config = dict(
    model='CTC audio transcriber',
    dataset='read English sentences (LibriTTS-R)',
    train_examples=15625,
    time_shift_ms=100,
    n_mels=64,
    hop_length=160,
    input='log_mel',
    spec_augment=True,
    win_length=400,
    tokenizer='char',
    vocab_size=32,
    arch='conformer',
    norm='layernorm',
    hidden_act='gelu',
    mlp_ratio=6,
    head_dim=48,
    fused_qkv=True,
    qk_norm=True,
    inner_norm=False,
    moe='expert_choice',
    num_experts=16,
    moe_every=2,
    expert_mlp_ratio=0.5,
    experts_per_token=2,
    shared_expert=False,
    subsampling=2,
    layers=8,
    width=160,
    positions='conv',
    kernel_size=15,
    residual_init='none',
    optimizer='muon',
    muon_scale='match_rms_adamw',
    learning_rate=0.0038,
    momentum=0.85,
    nesterov=True,
    orthogonalizer='newton_schulz_5',
    adamw_lr_other_params=0.0028,
    max_grad_norm=1.0,
    max_steps=3300,
    batch_size=64,
    epochs=13.5,
    lr_schedule='linear',
    final_lr_fraction=0,
    warmup_steps=160,
    weight_decay=0.5,
    adamw_weight_decay_other_params=0,
)
Rows from block 3 of a small CTC audio transcriber, named by matrix and row number. Rows with one number within an expert belong to one neuron, the router's apart. Each number is 128 + 32 x the weight over its row's rms, rounded and kept within 0 to 255. All counts start at 0. Numbers have three digits each.
Before each expert's rows are labels from the 100 clips, of 14976, where the router gives the expert most weight on average: "top examples" is what is common among them. Only what is clearly more common there than usual is listed. The data: read English sentences (LibriTTS-R).
# router: router (model.blocks.3.mlp.router.weight, 16x160, trained with AdamW), inputs 0-159
# up: expert up (model.blocks.3.mlp.up, 16x80x160), inputs 0-159
# down: expert down (model.blocks.3.mlp.down, 16x160x80, transposed), outputs 0-159

# expert 12
top examples: the word "the"; the word "of"
router.12:114182139102160166193133155193108125107112125101093166155139192122125161169092150130101138098087085117091114123136095156094166167132134097152145149111088069069114139144121124156184086146117106187121149201081095158132168089070143125138105076146170168151122111159112109120084161170094115128100096111169141156120171113060106135113112127176086112170151187125168105106111100068089112145155075112121158109067122093124192094082141166098163131124169119083138088070131102182146123139096131
up.4:117176092124161133040121109156116165191141146134114133098090195170138164141092158093114153102082102103091146154107094147115120183089130117197069104135081157084167141068118098124142080117094056169071158172138097154128098147140163117182088083168146149180131087171134148129139102113126175133108170146109128103140116139124089113177149145128114160102138125155174154137039125104147137131136173118122100135171129105122120117173086135074074199128108151160093159121121136058134171125127155
down.4:102128164116086157120168170109139099159136080136152188110099106122121147139139148050115043090111081115135111155086156136125142093126104168084159134051122173088108117147128115105120119132166118102132138084078120050123098161056026147101139184120126147091137106123159141150146172080138122127129186154160185131187149121139130144143123134151151110111102122103094126126200100112152137146188106118147167109126157140125170115150069134166125176150154110105123075067131172125149170105164203
up.5:128075132115130072106113069188145122117077167121102078120171124102188076134100191183103136106091103131101120145173095183121133164118160153081138125180106122157106135136099129091131111104112070147053107087144120170178180111129191127059174116182124106111098157108117126155134187169138127126170132065102089112125124139100154160116114150129125090125167117119096136137139129121129191138210151117178100115094146054167116106075143115152133157145116139148127159174144137160101119187132057
down.5:096065143104130145167065158143080164092100180088144102075152172098151106135129114104190102146113128090137151084109147173160149077140109150135077076131107091124088111139126154170155117133060196115148130145170115150109131108162104211135087143116095155077090175158140173136102109131164149175130137125101201120146084132103139116142140121162104195146146147125082132138142109136181077081119053166085124083175133165125156153118050096116119135151094127128148135127142147138156072193152116
up.6:119133127053131113147150127120165139171152117129120126148135109180111137108182175168112148102090134128092094180145166169156103128087136075078109118102125122067152121070140209143152111139096149074119122131159105116143090219117122103002110141157140121105180080122153181126141084115142077154143124108148109100129126077173087144142153158093184161161067128116147109102129102086163130099150134158167155083119086110152107164104090124151157118195168103089107173137144153154114175128129100
down.6:141140141172126111066100137126144127176120129124115082103169143053095084163190102107149129174077083090131108125197121084115097145094128115090107142129142189072107135199200109105174089178118106097150120115119106103137146157128093136061080085102095125181143133142157121198136177160181125146152151134113095214140098122132150128135151136085179140129120094116154138147074117146117126171113141156151130131115123110128172182136192108103082110094100114162173104153106157106068129151069092
up.7:117080108098199166122120116131146095157115175124056109165151144154164127166125105121097155107104130128144160133123103063116162089145116121174106172143155080077138121148141069106158127068151094166117204209112110093173146083091098156169181118139080172141139099154120141191106181131164111080086108173182118143129120131135106120115099132175134101136139174195127092147122131131081167162178145126104095097096146125136136095143111102126111058116114169146147076084144096073123154095098196
down.7:143159121124102166167155173129102156156164129114104099111165148144090036127164173139120092118107089124165150054153164136124133131143145144096146095071101131106099128108153122155122224149159071120149104162139122097118088092184110123119146138186119109128119151075079099110135145170117150142089151173093195087095141127180181137153124131164179139156120133114164223074110079060140126136080104112146146106139104134051113127152164112124149196131077158146083104137081124143129090107141107

# expert 0
top examples: the word "to"
router.0:127061154159144114171135131105176170122149112136169196131129088161124166101141143097084172165163165231091071140196129108108188090117138106146134129104183149088154107102134108133149055073126153064111140063160110134125191168140095135177116160153115114152150130157114120163105142130087124113124178157076096046165178127146148143143096101101113104081089145114139123143102179129173108109145108093133120170138088164152149145133157115170143069096114140144158150117160117069118095125135170
up.4:127144149226132138125161118159172151097050070155136119089074103119141129164142140164159184129083127151141146134077079132155150141137179197116124089180130133198137142110085066152108159077098158147115117127106117139090148173174162148156081084153167156153097157155151167144158143149152080098115138120145107054090189101105105134161074160137114106134106131126063129140124122145179138112075059109137112115096133124156143095081141149091104108122116157093163149103124086103123200156089119
down.4:134099111152135112116115164103138150114201136090083111150152148102078049130129123115089155124098144082169083091208108160150112143129146098151137163085106115102126137142152155087123098137121080176138121105095106084194137160158131116125137172069146061171199128091086116139125187090135112190149123080075126070145173142167136166159118108181137089087125179144113167105158059167158138146140137148126145185132125104182133184143110120073083182111150129132104055131133121104142108146140112
up.5:147126084117124081109118146151189143146187131125100127137117122122134152132145145061107060170122126232154101123148151113142126155110176178144163145057104130063136168130115089126161109108142104118070192113119117153143141153107121142145127119092075112161123107125131150154165136150083105081111169208150114132128119112142206112128077139118132142118121116076151128199143074168160131110163137125117138147131166132142145093117120149198136077109136118084164060140151093056089111138026114
down.5:120150143134098161137074211109090139125128087107109110071090099100163090165122138137112179158139119147135128101093074128081106143145136154119135085110111233115167165136116173167109132121123059104167150079083110148153116111156075121141146097140128184103136168140188124158110109160171131107145120108134131145135121132065121133130145144155169113090093150093138110109157098161157074143124155124098114116114151107137080222149061110114124206133087116144098171156157134210133120163130041
up.6:162101097157121120129125164139122131119132116106108171128165162071108108103174060154086147168147107128099051123098080105129146054100148110133160172107177146182096110114126148100120118151123120144171190189106195115160101100177053086139091068157173134114146126127126093143059137197131118077081114131125092147159169124079128130120098080128150117175125164067138161181138150153114131141090088094131115129156156176139164127129112145119142106152126087147135149068193138145143213103107138
down.6:126172141157126160122139122151149176111148122153057154150121095150114146128149058059101100097123160141098153135182113126135148175120103110128129205164087090122148083085092051140103139176086121140100102132063092166090174160103122153134095122162096135139144099111159139177125159102156118170141138195157104148135113161175118104086137183151121111124134077164094119095121087086099149114128079153114107146129119206119129154141183123123080190103090167057191097139139091139152102110091193
up.7:114129163132170137142156059145110100084119107049165070100138100214131134097164085130182115106145130106124152101153108114127182167092136169126095076182133168126100096132166101186120152117098109111121154121140112111158160132152102124149177157167046119149149107061128138128120157131109108112142087128124120050138165136149147122093159118106185133103112110119133105165152111138091141098115170095076161171056112106079090182160158123145141069126099102148189085163165125140175114200157155
down.7:118114128139058122117117167127089096160155140117099117195093211092113134169104131140181128162156166086183093117101108137114136093151077121115193090157164102168147110112106135110045205077130187163086156160132144131193111128128095179164033116096137076169119159165141163084140137167108139124135105160131098177094060164103104155120152101135145188140099147154144095110111083097090095102145138131101130091194109162113130115145142155120114116147111082098118146170118121111155143101125131

# expert 15
top examples: the word "said"
router.15:092168191126092109125112094080153152094152068136116052084156072146104143101103163132143158128184122087120135121102101118190103162110163165127178090145120211131161099145085157186134151171072120174082135127092097109074145110133117085136098130177130115115110149107104095132136103132115161089080104096157091107086116113134118158133151165140141160084163113137112142184081062112171073138169128166102151150149106102105094139117118199111114094167126097084110170143160163089150199101152170
up.4:053096156168127128152135112131147100173150147122100094089104098113127113175181108101164125122119192148089089121175168101104093130155115139153205124120076128159129154138167132118079092122139159084170186105141143093131105154136103114075084127116164127169107166123134110129106091095075115126163096100067221131132191095151145188178125121152187054159139164162108159131158168126120136124079151142100168175083158090117109122129146159117165118093062090119156137133085124169060114102130143
down.4:141123068138127090195114122193147128107082122172172127148131086179138140159097113135118168094191128098115106144065130118092135165134108134138114105136104102119128071147154173105139153168130117049065124082160103160165126111156151094164151108106091108176132109082069102136112131134127051130079127158140150154153194120090115109162139157082143167150119173117163112037082173105108133160219068085106119127129125176116121136071126115172121133143139149186158085144166153138140124154158121
up.5:060135154095133159139160141176104154087104065144093131124134138134071131056149120165165142146150130107159131115116101178096131164144088094120115181113127140151095145171122098095045111042114160128162131155102137142105117136180165088137098112102116088125132188117139154079089162204099066176108190111118149087144132153124092142126093101137131138133105072072085170159148147155109134184136151128113117130103139170160097098100126109144204103118178060092128188132167127160186143141135142
down.5:105104135153154117156146153155112115125112100185023155104087085180120138108125177141116099127144103175141103111124113166092125096156113132103124118111156125181160153143147154138152147095106137184142135119111144116190136148213117062149099212120184119102102173199098088071104124094113099142187137150131155180147151111112144176126081056123116124162085142118172119163149150150120117133088038103061138144100130130119114069105102130126133146147126116130084136111140096173166138048131152
up.6:141089136140076150145056161157152042172125129112117088145173091049128132068121104121137104151119138161152177106043111097119085111108084165193167050127162124144127149101132153120108130159120113163124108103114173102137101179141124132083138147118086180108165176117135121118107127154140143160084162140167113113128142141160180125133145150121062153114129149084146192145122121132170178128203078101145135137129138116132143173121122120151137114070159108037145219146148089102107120099138132
down.6:082097142149160127154121132120178109127088081177134124140118065100142148078119124138055109143170130108137135124147081149157156142122124102106169145044198151086093115075162124140111156092161135186137116194162068121138144106095128071125150109131121176138134093135141157098092102173152118152168084136167131122053202081127109066129154147154114161114146147146114133111117089094121116125128188118084109177160154178146094114134214113072166090090205127099142181127104159109121137113127128
up.7:157080157155097080142126091163164126133174127158118131162091114147168160117159173097176106135138107133136146087126113095156110156172166128141097126052089206103103111137114185147131152088111156100121109094141103129099144150192140163109164140128073155140147097084084136179164110132087091194140113072147132128118168128140180122149143161128135115106103054087127158110083109127145120159200129155039121187126102151164114119157114117126143138140104107110085092190148091133136030053140133
down.7:159153150103107140171138124142109134156102114096156143144131148148121123129122184139111122168097107116191134188108133102144177099048088162096105122123202110161078113115120154134145157120132147104124154120084154148123159153110145071192081129140084125142089132157101105096098138105122136121129127161127095124129088088177170061141164180103191137120166184197105091117099157110106114139083080119078115087111092169174119097116189094091109082157174092186201151110107172085150094121170066

# expert 8
top examples: the word "in"
router.8:165101140055121132142112164070099144076123124113154141173153128060137143099145083170168125194106108112133094112160183153163159106155105146167096185113117162135154124164122137125126120120099182096092108115061174174164149124168150114169135071096118127132190119112101139114135171142091117165168027209101111166136151098124117114134122144159096174135113115197166187107150158076143115103096164117134140113180139112146155096153081117136181131137062076111090099158130149142165154098139118
up.4:109111172099147116119140124168132171079093117063095146153145130193141098119111098139117176131139084142104115106092175123150040171136132141178142129232141103161162148158085121183140112157143112128195066130144074078135124118120149092162114079124062139117126145123176146151099094080153167165120102111108120127102131125153142071105104125163122126101038084160096121126141154162158173141065189133176084103115115084117103124129101132069173171097123169162144132154152130147160107167118110
down.4:121130102117141093126165167086151130141172125136113087112091110155156135140079117079120162120104069078124100131076111116152139122103202194164147124108094078138103215164207128102099120127103151138176188130126144123124115130163123175109114136106089136105118096154131178139062111163144089091087140144178177086114101162162138120113137167064148083155173139109160149120133120125137129182144181074164103170129146082112133045117120172148161130105111182128081162179086075149138115118071115
up.5:140111118145137180144137117133077100121078063103160106123060159086158153082141049109143134118152118109122094050148148087121152178123112111185075151199106135204114138136154187157132122083146152130146084130128151150142162127090141185170147131165173140096131157145193117123103138101150133118077091110138083116129154176114131164140141098099124071090105124126166133130163084130136127092085099139095108144190110182164109118147154125124164130068069168095169118085135142205112154131136063
down.5:146138081166097080147104144129144132144116140122147170142162213077151117153120112097128140188139091157106121152134104148143163151109129140160073144164141130206083146110139131125158109149148140116094124133139133097098125128133112213151173107099113125184103111087078110180147059092087155124063119153142109174114184115163103124092101165096113165157091100149080125148080057100062122078104122133158138101030130178097175106156115124169157107135082118178134100184118115113121145182152112
up.6:119148111118186153065126181139122112102136099101128147096130175147126151132157144098143138131166111129186119093175142064137114120099113200109095089139098195124140071143073176094118126141090129154146157093140125142154111126091151156130197143141115119112123116148092105098134128083072123127147076159189092148135129118163138139131159145155095223092135111137067079080096110105146107136118116152068178129149032163180174145161131210111101136145122112131128111187138107095124103097155055
down.6:143101143168098136141094153138091157118151161084122132085167154084157086157134180085100119174140152156069141125098070116115154115111153095130108130100090150201135134147139072161154057180134080138112105171141157158158191094174133138153115147115097149164149148161112131054090155140173147139113118097134049129174109097104143114149109114087136111113028116120110140204184158131100113093176182101194169100071136117110054093103139107107118127153161104134136169116124107128135164127147138
up.7:158144134152128179156189131118122090144105161134174131133100065057138114081128094156093101171155117071147126100117160082099135112099145143118175113202134095117133132129089163100123141094115157122152151172122074125151131061169082146172181150136167148136145126100131194104120144113051097150095113139159133137130104152157139116060125203115119127116105116215116130113127116108159127104120147098101170151169106133102151087143162100079047135129119128111090079171142151111222124074180138
down.7:115109164116077138117156130119084122161145157133172140161094109139111099189144141150111106173163089154134168108147138088163110150088175107110111121131099128131107179181123077116090067150144062140122086099101143141120149136156134143110137150129095121098151115155130155123117129086144144138163071196136157159127120131132141072160208150110154069162109078090146139141084134178136120193114186169087116146128121085146086170179115164121123149176011125068136159141149091068057116082122116

# expert 5
top examples: the word "you"
router.5:111179091117171062116111086087090101111183097127104063159169152152094118197185086133096140081076066145118146189120100113129092100172131147152104125084130159107169107061185139133133139117143124105127148165101086086125082116120103126098108080112124163172071143105118144148093104160093138142155131108165169113089140105146125186125088122155094155149170123151156130090138110135072155159147110112168109106127080069082163158146102144140104196150124188131184097114072080075132134110141095
up.4:131136100090172150127129109117104108131160130102057086081072150069118164117171157114123129108101146094087155138110147128105154118107121141142166224126159142131132141169140095147186110153084086134152113124057122090135152071063096158167131155119084107150092164126112110194159141090091148169065183144158104187112176138117142065147149136090132123083183145099183124125177126152120125131141115130095091208144091117106143135202104133169130119131162151094126073138124090192109115083152116
down.4:119127117115151117147116133095185145112148187153160122155167149119117116192125105163116133110105113122065087119120138126159175195129156106144115153065114110139097056172134102120151081110103077115090135126098173188112093191053158134145136126042141131145170088102194145110123115072086117144128132166130082147060148092148150100153075134184127176155144158165122153120099107158130110101121101113231132123107120096107173161128163089097124080100162136174096125093132140133133192104143103
up.5:122090135124174122148143096139130116187147115132147052150102162153127053137169117181153084123074117162182159122115103143103100134112161163177084145140149107163077095148124118166159148078129161129106129119094187166094112110183117117135086096059131159144081131104169178149064199183128087149066114044094120134163112155097122140139167101160163153100145121097076156137130077130120121159106107127149124158161043143066119144122147129139116123081087174146177128139123133123154156182125113
down.5:101103155088168187091065075131146114102125107140150144097086090170148110146102075090179157088155140131197193142110144140178148123127161075150077133170198080140149147076108208129152181146146163083142127074127141088186114131096111155080098185191163136125102115122149139099121102100097097146130127169162091200170132121093154128118161125158119059134126120113130118121149117086142121136165131095153123148093076139109144186102155150114100139123160067123138083138098101090153117080142098
up.6:111157110064132169115100174137122149119135170135092131078142142094085145118156121108117113108145155148061108118142101134133150179148069126143167179166112090160114116102167174131148107096169122116158114142073127113199145129194071139145144154201046096099157074130162087196103166106134054096106083153128105127090154154135161162139119093177115070173167079122116133105130094158081166106188081127091137150153098151158121136132142123141098157115134164137169148145052110139092130090119179
down.6:155124156107129161181108129127139125145110112149167082143138158097058078160107109102141187105103159144070123086071190146194126111140111100151108086062091101119118184165108086201141197119133135136128118111173119161085140118142137112121145170163098125112154135160108171063180150109118063155105153116097090128135112096097130128136140164137081157131138139115100128169101215171133130162097193103136136125158174107131097155108140095137157094137069102145105081079192158121143193133080098
up.7:129111108089070109119130154176142204122094198175133140141112164115093160139086161118131099199116142116127141167096116162161157126152068094146153126049120084161150160114168041112103117098134099179085129141037131126088137129118169192195116149129114133126102121143164110135132127163082148176161147089086159117095113116154131131143167144118102129127158123160127136158091118125088128135158120086144158117125124172107125136141104114030083136133195196095120077109102081167152120136077145
down.7:170069079158086182187123170116135104128089128103125118186125090136166111110102092091134099166162174107120167065079116158132094137144146162117170150096111118128082122116092105164081131038142106140147155139147140161098160198148134169131097148132060147131126126141115146079101117130154118114152137164161146140149121108106128103129144106164118133116129101114131138131138170197129152074096169125115153078175177102220112108095148133127098188112092069159065117077100152163131122077193185

# expert 1
top examples: the word "her"
router.1:096131074099099129134180198147131125117160057158178079144129161131170119139153115100157145119108127121196124115153140096133111181155158064120135098118094103131130161104137117086125150111104085095142076102135139097153096147111146143124106123077178040116136137160210112098162079128163110138180100084100130123120085187148094148143141090093077125179135161168162066142150109146143190084176207147146186116155168085161119101103068143159113140142104148145171136107093163151159134128120097
up.0:057119145075127162067174121139101116181074147162112040121127127148113109131200153167156121103117102066182166122092079127154155055114135091097104127123128106106091113150120152070095078145111168149105147126146137131139156197177130150099122133136081142143142157125150111098103173139154092118112178136165074076139132093138099164136129138135156127073192109064111159109107147080178175129141066166154136156135085104123121146136099153101174145080146108187177146172122166111163135114161147
down.0:116073135134186096139123138121151124117174117146129140129132174178125110131149112122118077109142156148063161116144107135119059142157143084154091126080110163100194154181181150103103129161151163088152099182129133087119121077139082114106140134172141192052131097127127088149123089129123140128113109131064131109158152157138038093189119153153155160102152167163162150131150132113141121091203176121149164113168058125071060146174156146135122124116089092129085113169114055134086108128096164
up.1:138118110113118109109130154113102095102074145170144146084121128108124072063102138105169137203118125140185181136108168136118151154150108075136215153134132148146114075122109172149081134152149148164155119130088158140103142118181121102099109131150092120146155199133062109133126184090094113121135149129146132116132148190244120123140093085177124127133086146155152142143131124132109115109095203109060179122078110092121103159137113079131159185114130194110081093111087124147145078075110100
down.1:153120156131077178105086155187098143150170084133091166129120153147166171126108142057138123191066133171127118073136163108135159136133135070134120148153109081206146108147113069153134151171139101166101093115126103134155157120052109120188127168127132147121177126125166107041199090152130176093154128171160079181107123137172134114145123142149098120074085105044127120127143106127163100091157117106124136134085135107181095174127111094078132131165114064097161136121116086136147151129108114
up.2:105181157130111203100111166112164027150097184167098160129119111102179137174054191092131120113105104097145108103053145128134104119164176168084107163110107140140115148087138139136091160167139152154151082089156124128165131133161182090187110157129113086150165155119130090129117108136078109160102110130132087070149159168174149102134141134173142060115126138073115114109136175190103119130054122132118135132165097152094104164107156177137148118101090104149150134135102085182144135096132074
down.2:127110182161105130056088067134140062127132130097122124158113128076146085070115161145153136176123160121158078101103186085118115151129107175140171197142146189146160168081111147167171110140151212185158116099099152141156152149132097122102166108173121142092132082115134162128076133127122119150144142128185110147138114181093061147057177167074142174172130080168084158116104163101104113119078129130123096125193115127150116113135074105156111141142120098127132090152108104106066153103122104
up.3:116161138124138096171095137150141115108150154145086067168140147162079109085092080130104092109118122128089120123105043143143112144149118160209106154090148093123088163061154106107158106152144180125124078160119114138124166074136065184139107066134194133173133113120157173124147110173106162121166086084101177089159166125155098156144185159095115119123145152154114081202156097101098147106177138097165113147160101141089177086125095148138099099111142110122211134105115163116150146163148071
down.3:100090114166147149163127131105037144132131170105130104161146185145127085144116161171140098155165151114160150067093070179119115093157137124156131132091170162121082112095115113180142134138098154163103125100146092127167168105068126146177106076102120126121158157096129143146110117140188111174096135157088124068149082153173178132100187124115183113112127092138127148144145183085120144060138128106125125094166096088122168183095069199065071084127128136131108132074081107118173150132173116

# expert 9
top examples: the word "that"
router.9:173098163162146106117126129158118106162078155062182097060170141134140169138130150170098136127210093104106135094113077088141158116154133115106135054132102131100089165141132127183138107153171131102137134110107138135172203127141164143144074121151186093151071166099195099178068077104162074068154131143120108124127121154100171129129106094127140108135110081104153102131090116159123150148104130192082064119128175177168119143111118165115129125148159116141079136135153124162047115111176090
up.0:147130104123153071037142090141143123118147133111135136121114127173157155128164134051095159118183113231141151157124109099138149098206096160132125072075141089119112133113160149080130139128140155105143101129135115092146141179119038105105131091167130156169153092157103111169100077158105125152132150148099130145083167096123146155157096160133164113152088169049114153117128101112122176125175175110164134168093157136125199119099128106157073091174115108116057160187103129104092121109096136
down.0:120137165131112124121069184165119157078099181207123126119115113145119096145059106127166101108087121136129117155167047149141115093123134082124111113177149200145083123115118070171161181167121126107108115132101134132137120138147163156141150064099137071109168183145176106183134195136153106183109119141140091151109093154142085104144110118041072116071112134117130084109107147103134136153106149145173149180120183075097077176110115135107153098130173110136141134115126172181141082169159101
up.1:173063153117134060120065141110163114170208121154130114127095130075146103123147087091133092106157076103140121142127126130158157126165156141154145080083140116119141093140129155132130146094122154119177164095096176149142107076165091099155069152130180088127107144148056111110137090098114105114132118193152141146146040129093168079135101156161142129137154111174191182139156164128156086166139086104079159110164078141090119142134111182109149179115098208140095196123100100118136143091107145
down.1:167102112128118129053204137139140066137126143129150118114129122106134135095106137084127091095141169107173128074179171121140171148162137110131187101165097153123112100200100134166103101128080082102070133141119172117113202135123105112099130151197166132071136109122115111074199150130126126103107098154122095083107172119109167066120167181166151103158105113180147080173121184144121106091180186107117129078122138106130111147137125123140132115170141111070068185122169129106137137125079192
up.2:140102170101140126135141127096164148142114105160172097084108154116116123147177148182133113119139104094141098083128128102142114192133186167140105084130198106100097072097112189103193110082165090168142179140101096121178137146120115095191143133126086114128132132153092165087148175133182124093116125205183127179109124133097146145131117116159169150108088153109123036061139119150081112170076145169105138111131071068120090184137126109060104142147179149140144085114121121129139136079090155
down.2:170192132096103157130111075117106108124112089111101104136064107145156142131164139148160105115147163162155137111110144114143097162128117147129163174127155110116095150174163124109130118103120115102129156132108080132155076086158165110126141167188115164174118087112056127068130125126145082148149091178142168121080079097109163165117119106124170164108091093111187143100119225173186081120112094082041134153173076104105092111178129131136193196109138115135134151170115083095171155073116125
up.3:169139159174166172075086127099107109072128185121206131089088081116099130116135125126132121095116083128163107111117154159148136062109132080084125152120161142092122131137140161149064099105117106132204154140166122157121123093136104182158156113171118133187157114142177104172152152118134165078111145149055170073104155104082119081159166167144153132103110102150090097116109159112116192079162164139173148142156091131174133171149120115136102110172104090166060146111129128109112165046172099
down.3:144093090196099159070112176099145119146111153162210170116124140082117123123124088103125049106171144149080154133154102120175099116096163120121069134138181096117130088134169096069119120129101130104135145092098168174170121166117151090123115173148197133110107038150173158167145109176142111088172140106149166119105127118123120153145129171123121143108108129123137145074157082124161078144085173057120148133125148154091112141123153133145091113160168019134078117119110183152101113161123146

# expert 2
top examples: the word "was"; the word "his"
router.2:152153102148146158109149134130117137125078139144183132154141127157154126163156149127152110133128148115105174124136109105163159070142134112143098128085121198116112187079094110103121151097094171097063173140117123184156141118153114166153132127163136159162179094171107144100177108152067101077103081104151128140114161126180082083130118161131163136088061100108059106097152119100143119035211143150096151129117105177176125073091160171127178087092148041128109141139083170090135115117097117
up.0:120121144202120114135157119117133098097141106098106139207136128113082117160095074122121164111139126147122160145019066155102157085125113160109073162135154092148125077165138061149088050196161136108072091103170123186109134101101068101144140111092092219122139115153098160098127134139107151123161136098131168129139136107142165142160150118133134149142141119111106079122110167171119169186136164161118103103123124143147128151074143167180171087079143116098144107143102191102151164171093109
down.0:156159085148108140145103087175099095128076127104184161203086097078140101072115136168129071075141177179174093124064158092124179102065110082071180175136146120159107120120150111183183163139168104111157088127177130088108149112136127159078107131134161166120125109110126174133177142153115143125148172123171148108144140151131144088146103110124104134095189105104107129161128149110100182103096167153137098147116126156135194129110157079068120152044101135121115094098111123137129097122193104
up.1:111118091094137173145123136107154122123120099153176051152122091115079123151123129116163143167069105165097141175130106125134146129137121092154102181134140112073153150108137159099159078089122157097124098093131066146144177178122096120196157155118109105137164163133112128205139175155120082134091162178129090107120184122110161230184113070127158098099066103136166102132097163117031141111133137182159156127142099088102153094107145128135094100123106103117078199128155114143131137188106132
down.1:139116079143150112129143156109162109114106135115117078079154056088146212083107128142081153179092123077117133203141146155128122158133114104079123208204154143152135100109168079095131140124155140123104100148147121136124161122128118114143082132084160106131147078167136183141202130115122169102073139136114107192133076141138105090158149124185121101121139122083179107122085077071111105107148143119170146121189130121147100144117155092115165195049145130127113148114154091164183121071114095
up.2:141107116083161109107153126154119123109074102180113111155123086129115141144153089153135092189101087103110123152144124124148098080181135100108113143082050118134080079179130163104120120140106160091100143141126212097143104126130101105122185159079161113106179135109114144117135135106078131139173111089123158159115127127156157159196103108176073133134155110117128134115106169119205174212141133100197146182122114059079152069141112104083091181130099145155144134151134110132109119081184202
down.2:125129114150089101171091214181079147169125109178130124152138104134122142144103211159088128173127103106192135079139116084108111163137130107130129179153142132152184148128143111102142163066119128155077132087081118118117090161228068118145083093126129120156150154186160102134128129100142122130102118187132114103154127131103079087158092155107104140090118116140095127110087134132084085158105159101078106090130070174160123149119169172100140122152175066214082148129117177128108088151138136
up.3:115104174138135168139077089107115088090144190088117142161116088146170144127087165108185117080120095092161091138087129073115170088087137155196045090146107130135129169162155083119142186161166180114109081101088121123083127110145115165100158091138119139083130073128132160125156113132127132122107099122220123146121146174202110090142113157101122130081177147151082128129151062171119119106174133160126167113186112105144131081144158150174149132138145092115099137190130149073160149077110147
down.3:133114138120187126124085099164117128176121130140109103118094149170138147082204062056069145134152138153115171110190154133088094116091103128098149164082145137132200102089134135107119144119141083115101149118150174164128170122137107130151106143115165126098130144116111156122117096133122237125210099082086125097163088143109120106149166106087148155112157133149122127146079133092184183125109119132158147201097110172079136154094167132115123105117089075116152024075108120146121121164138158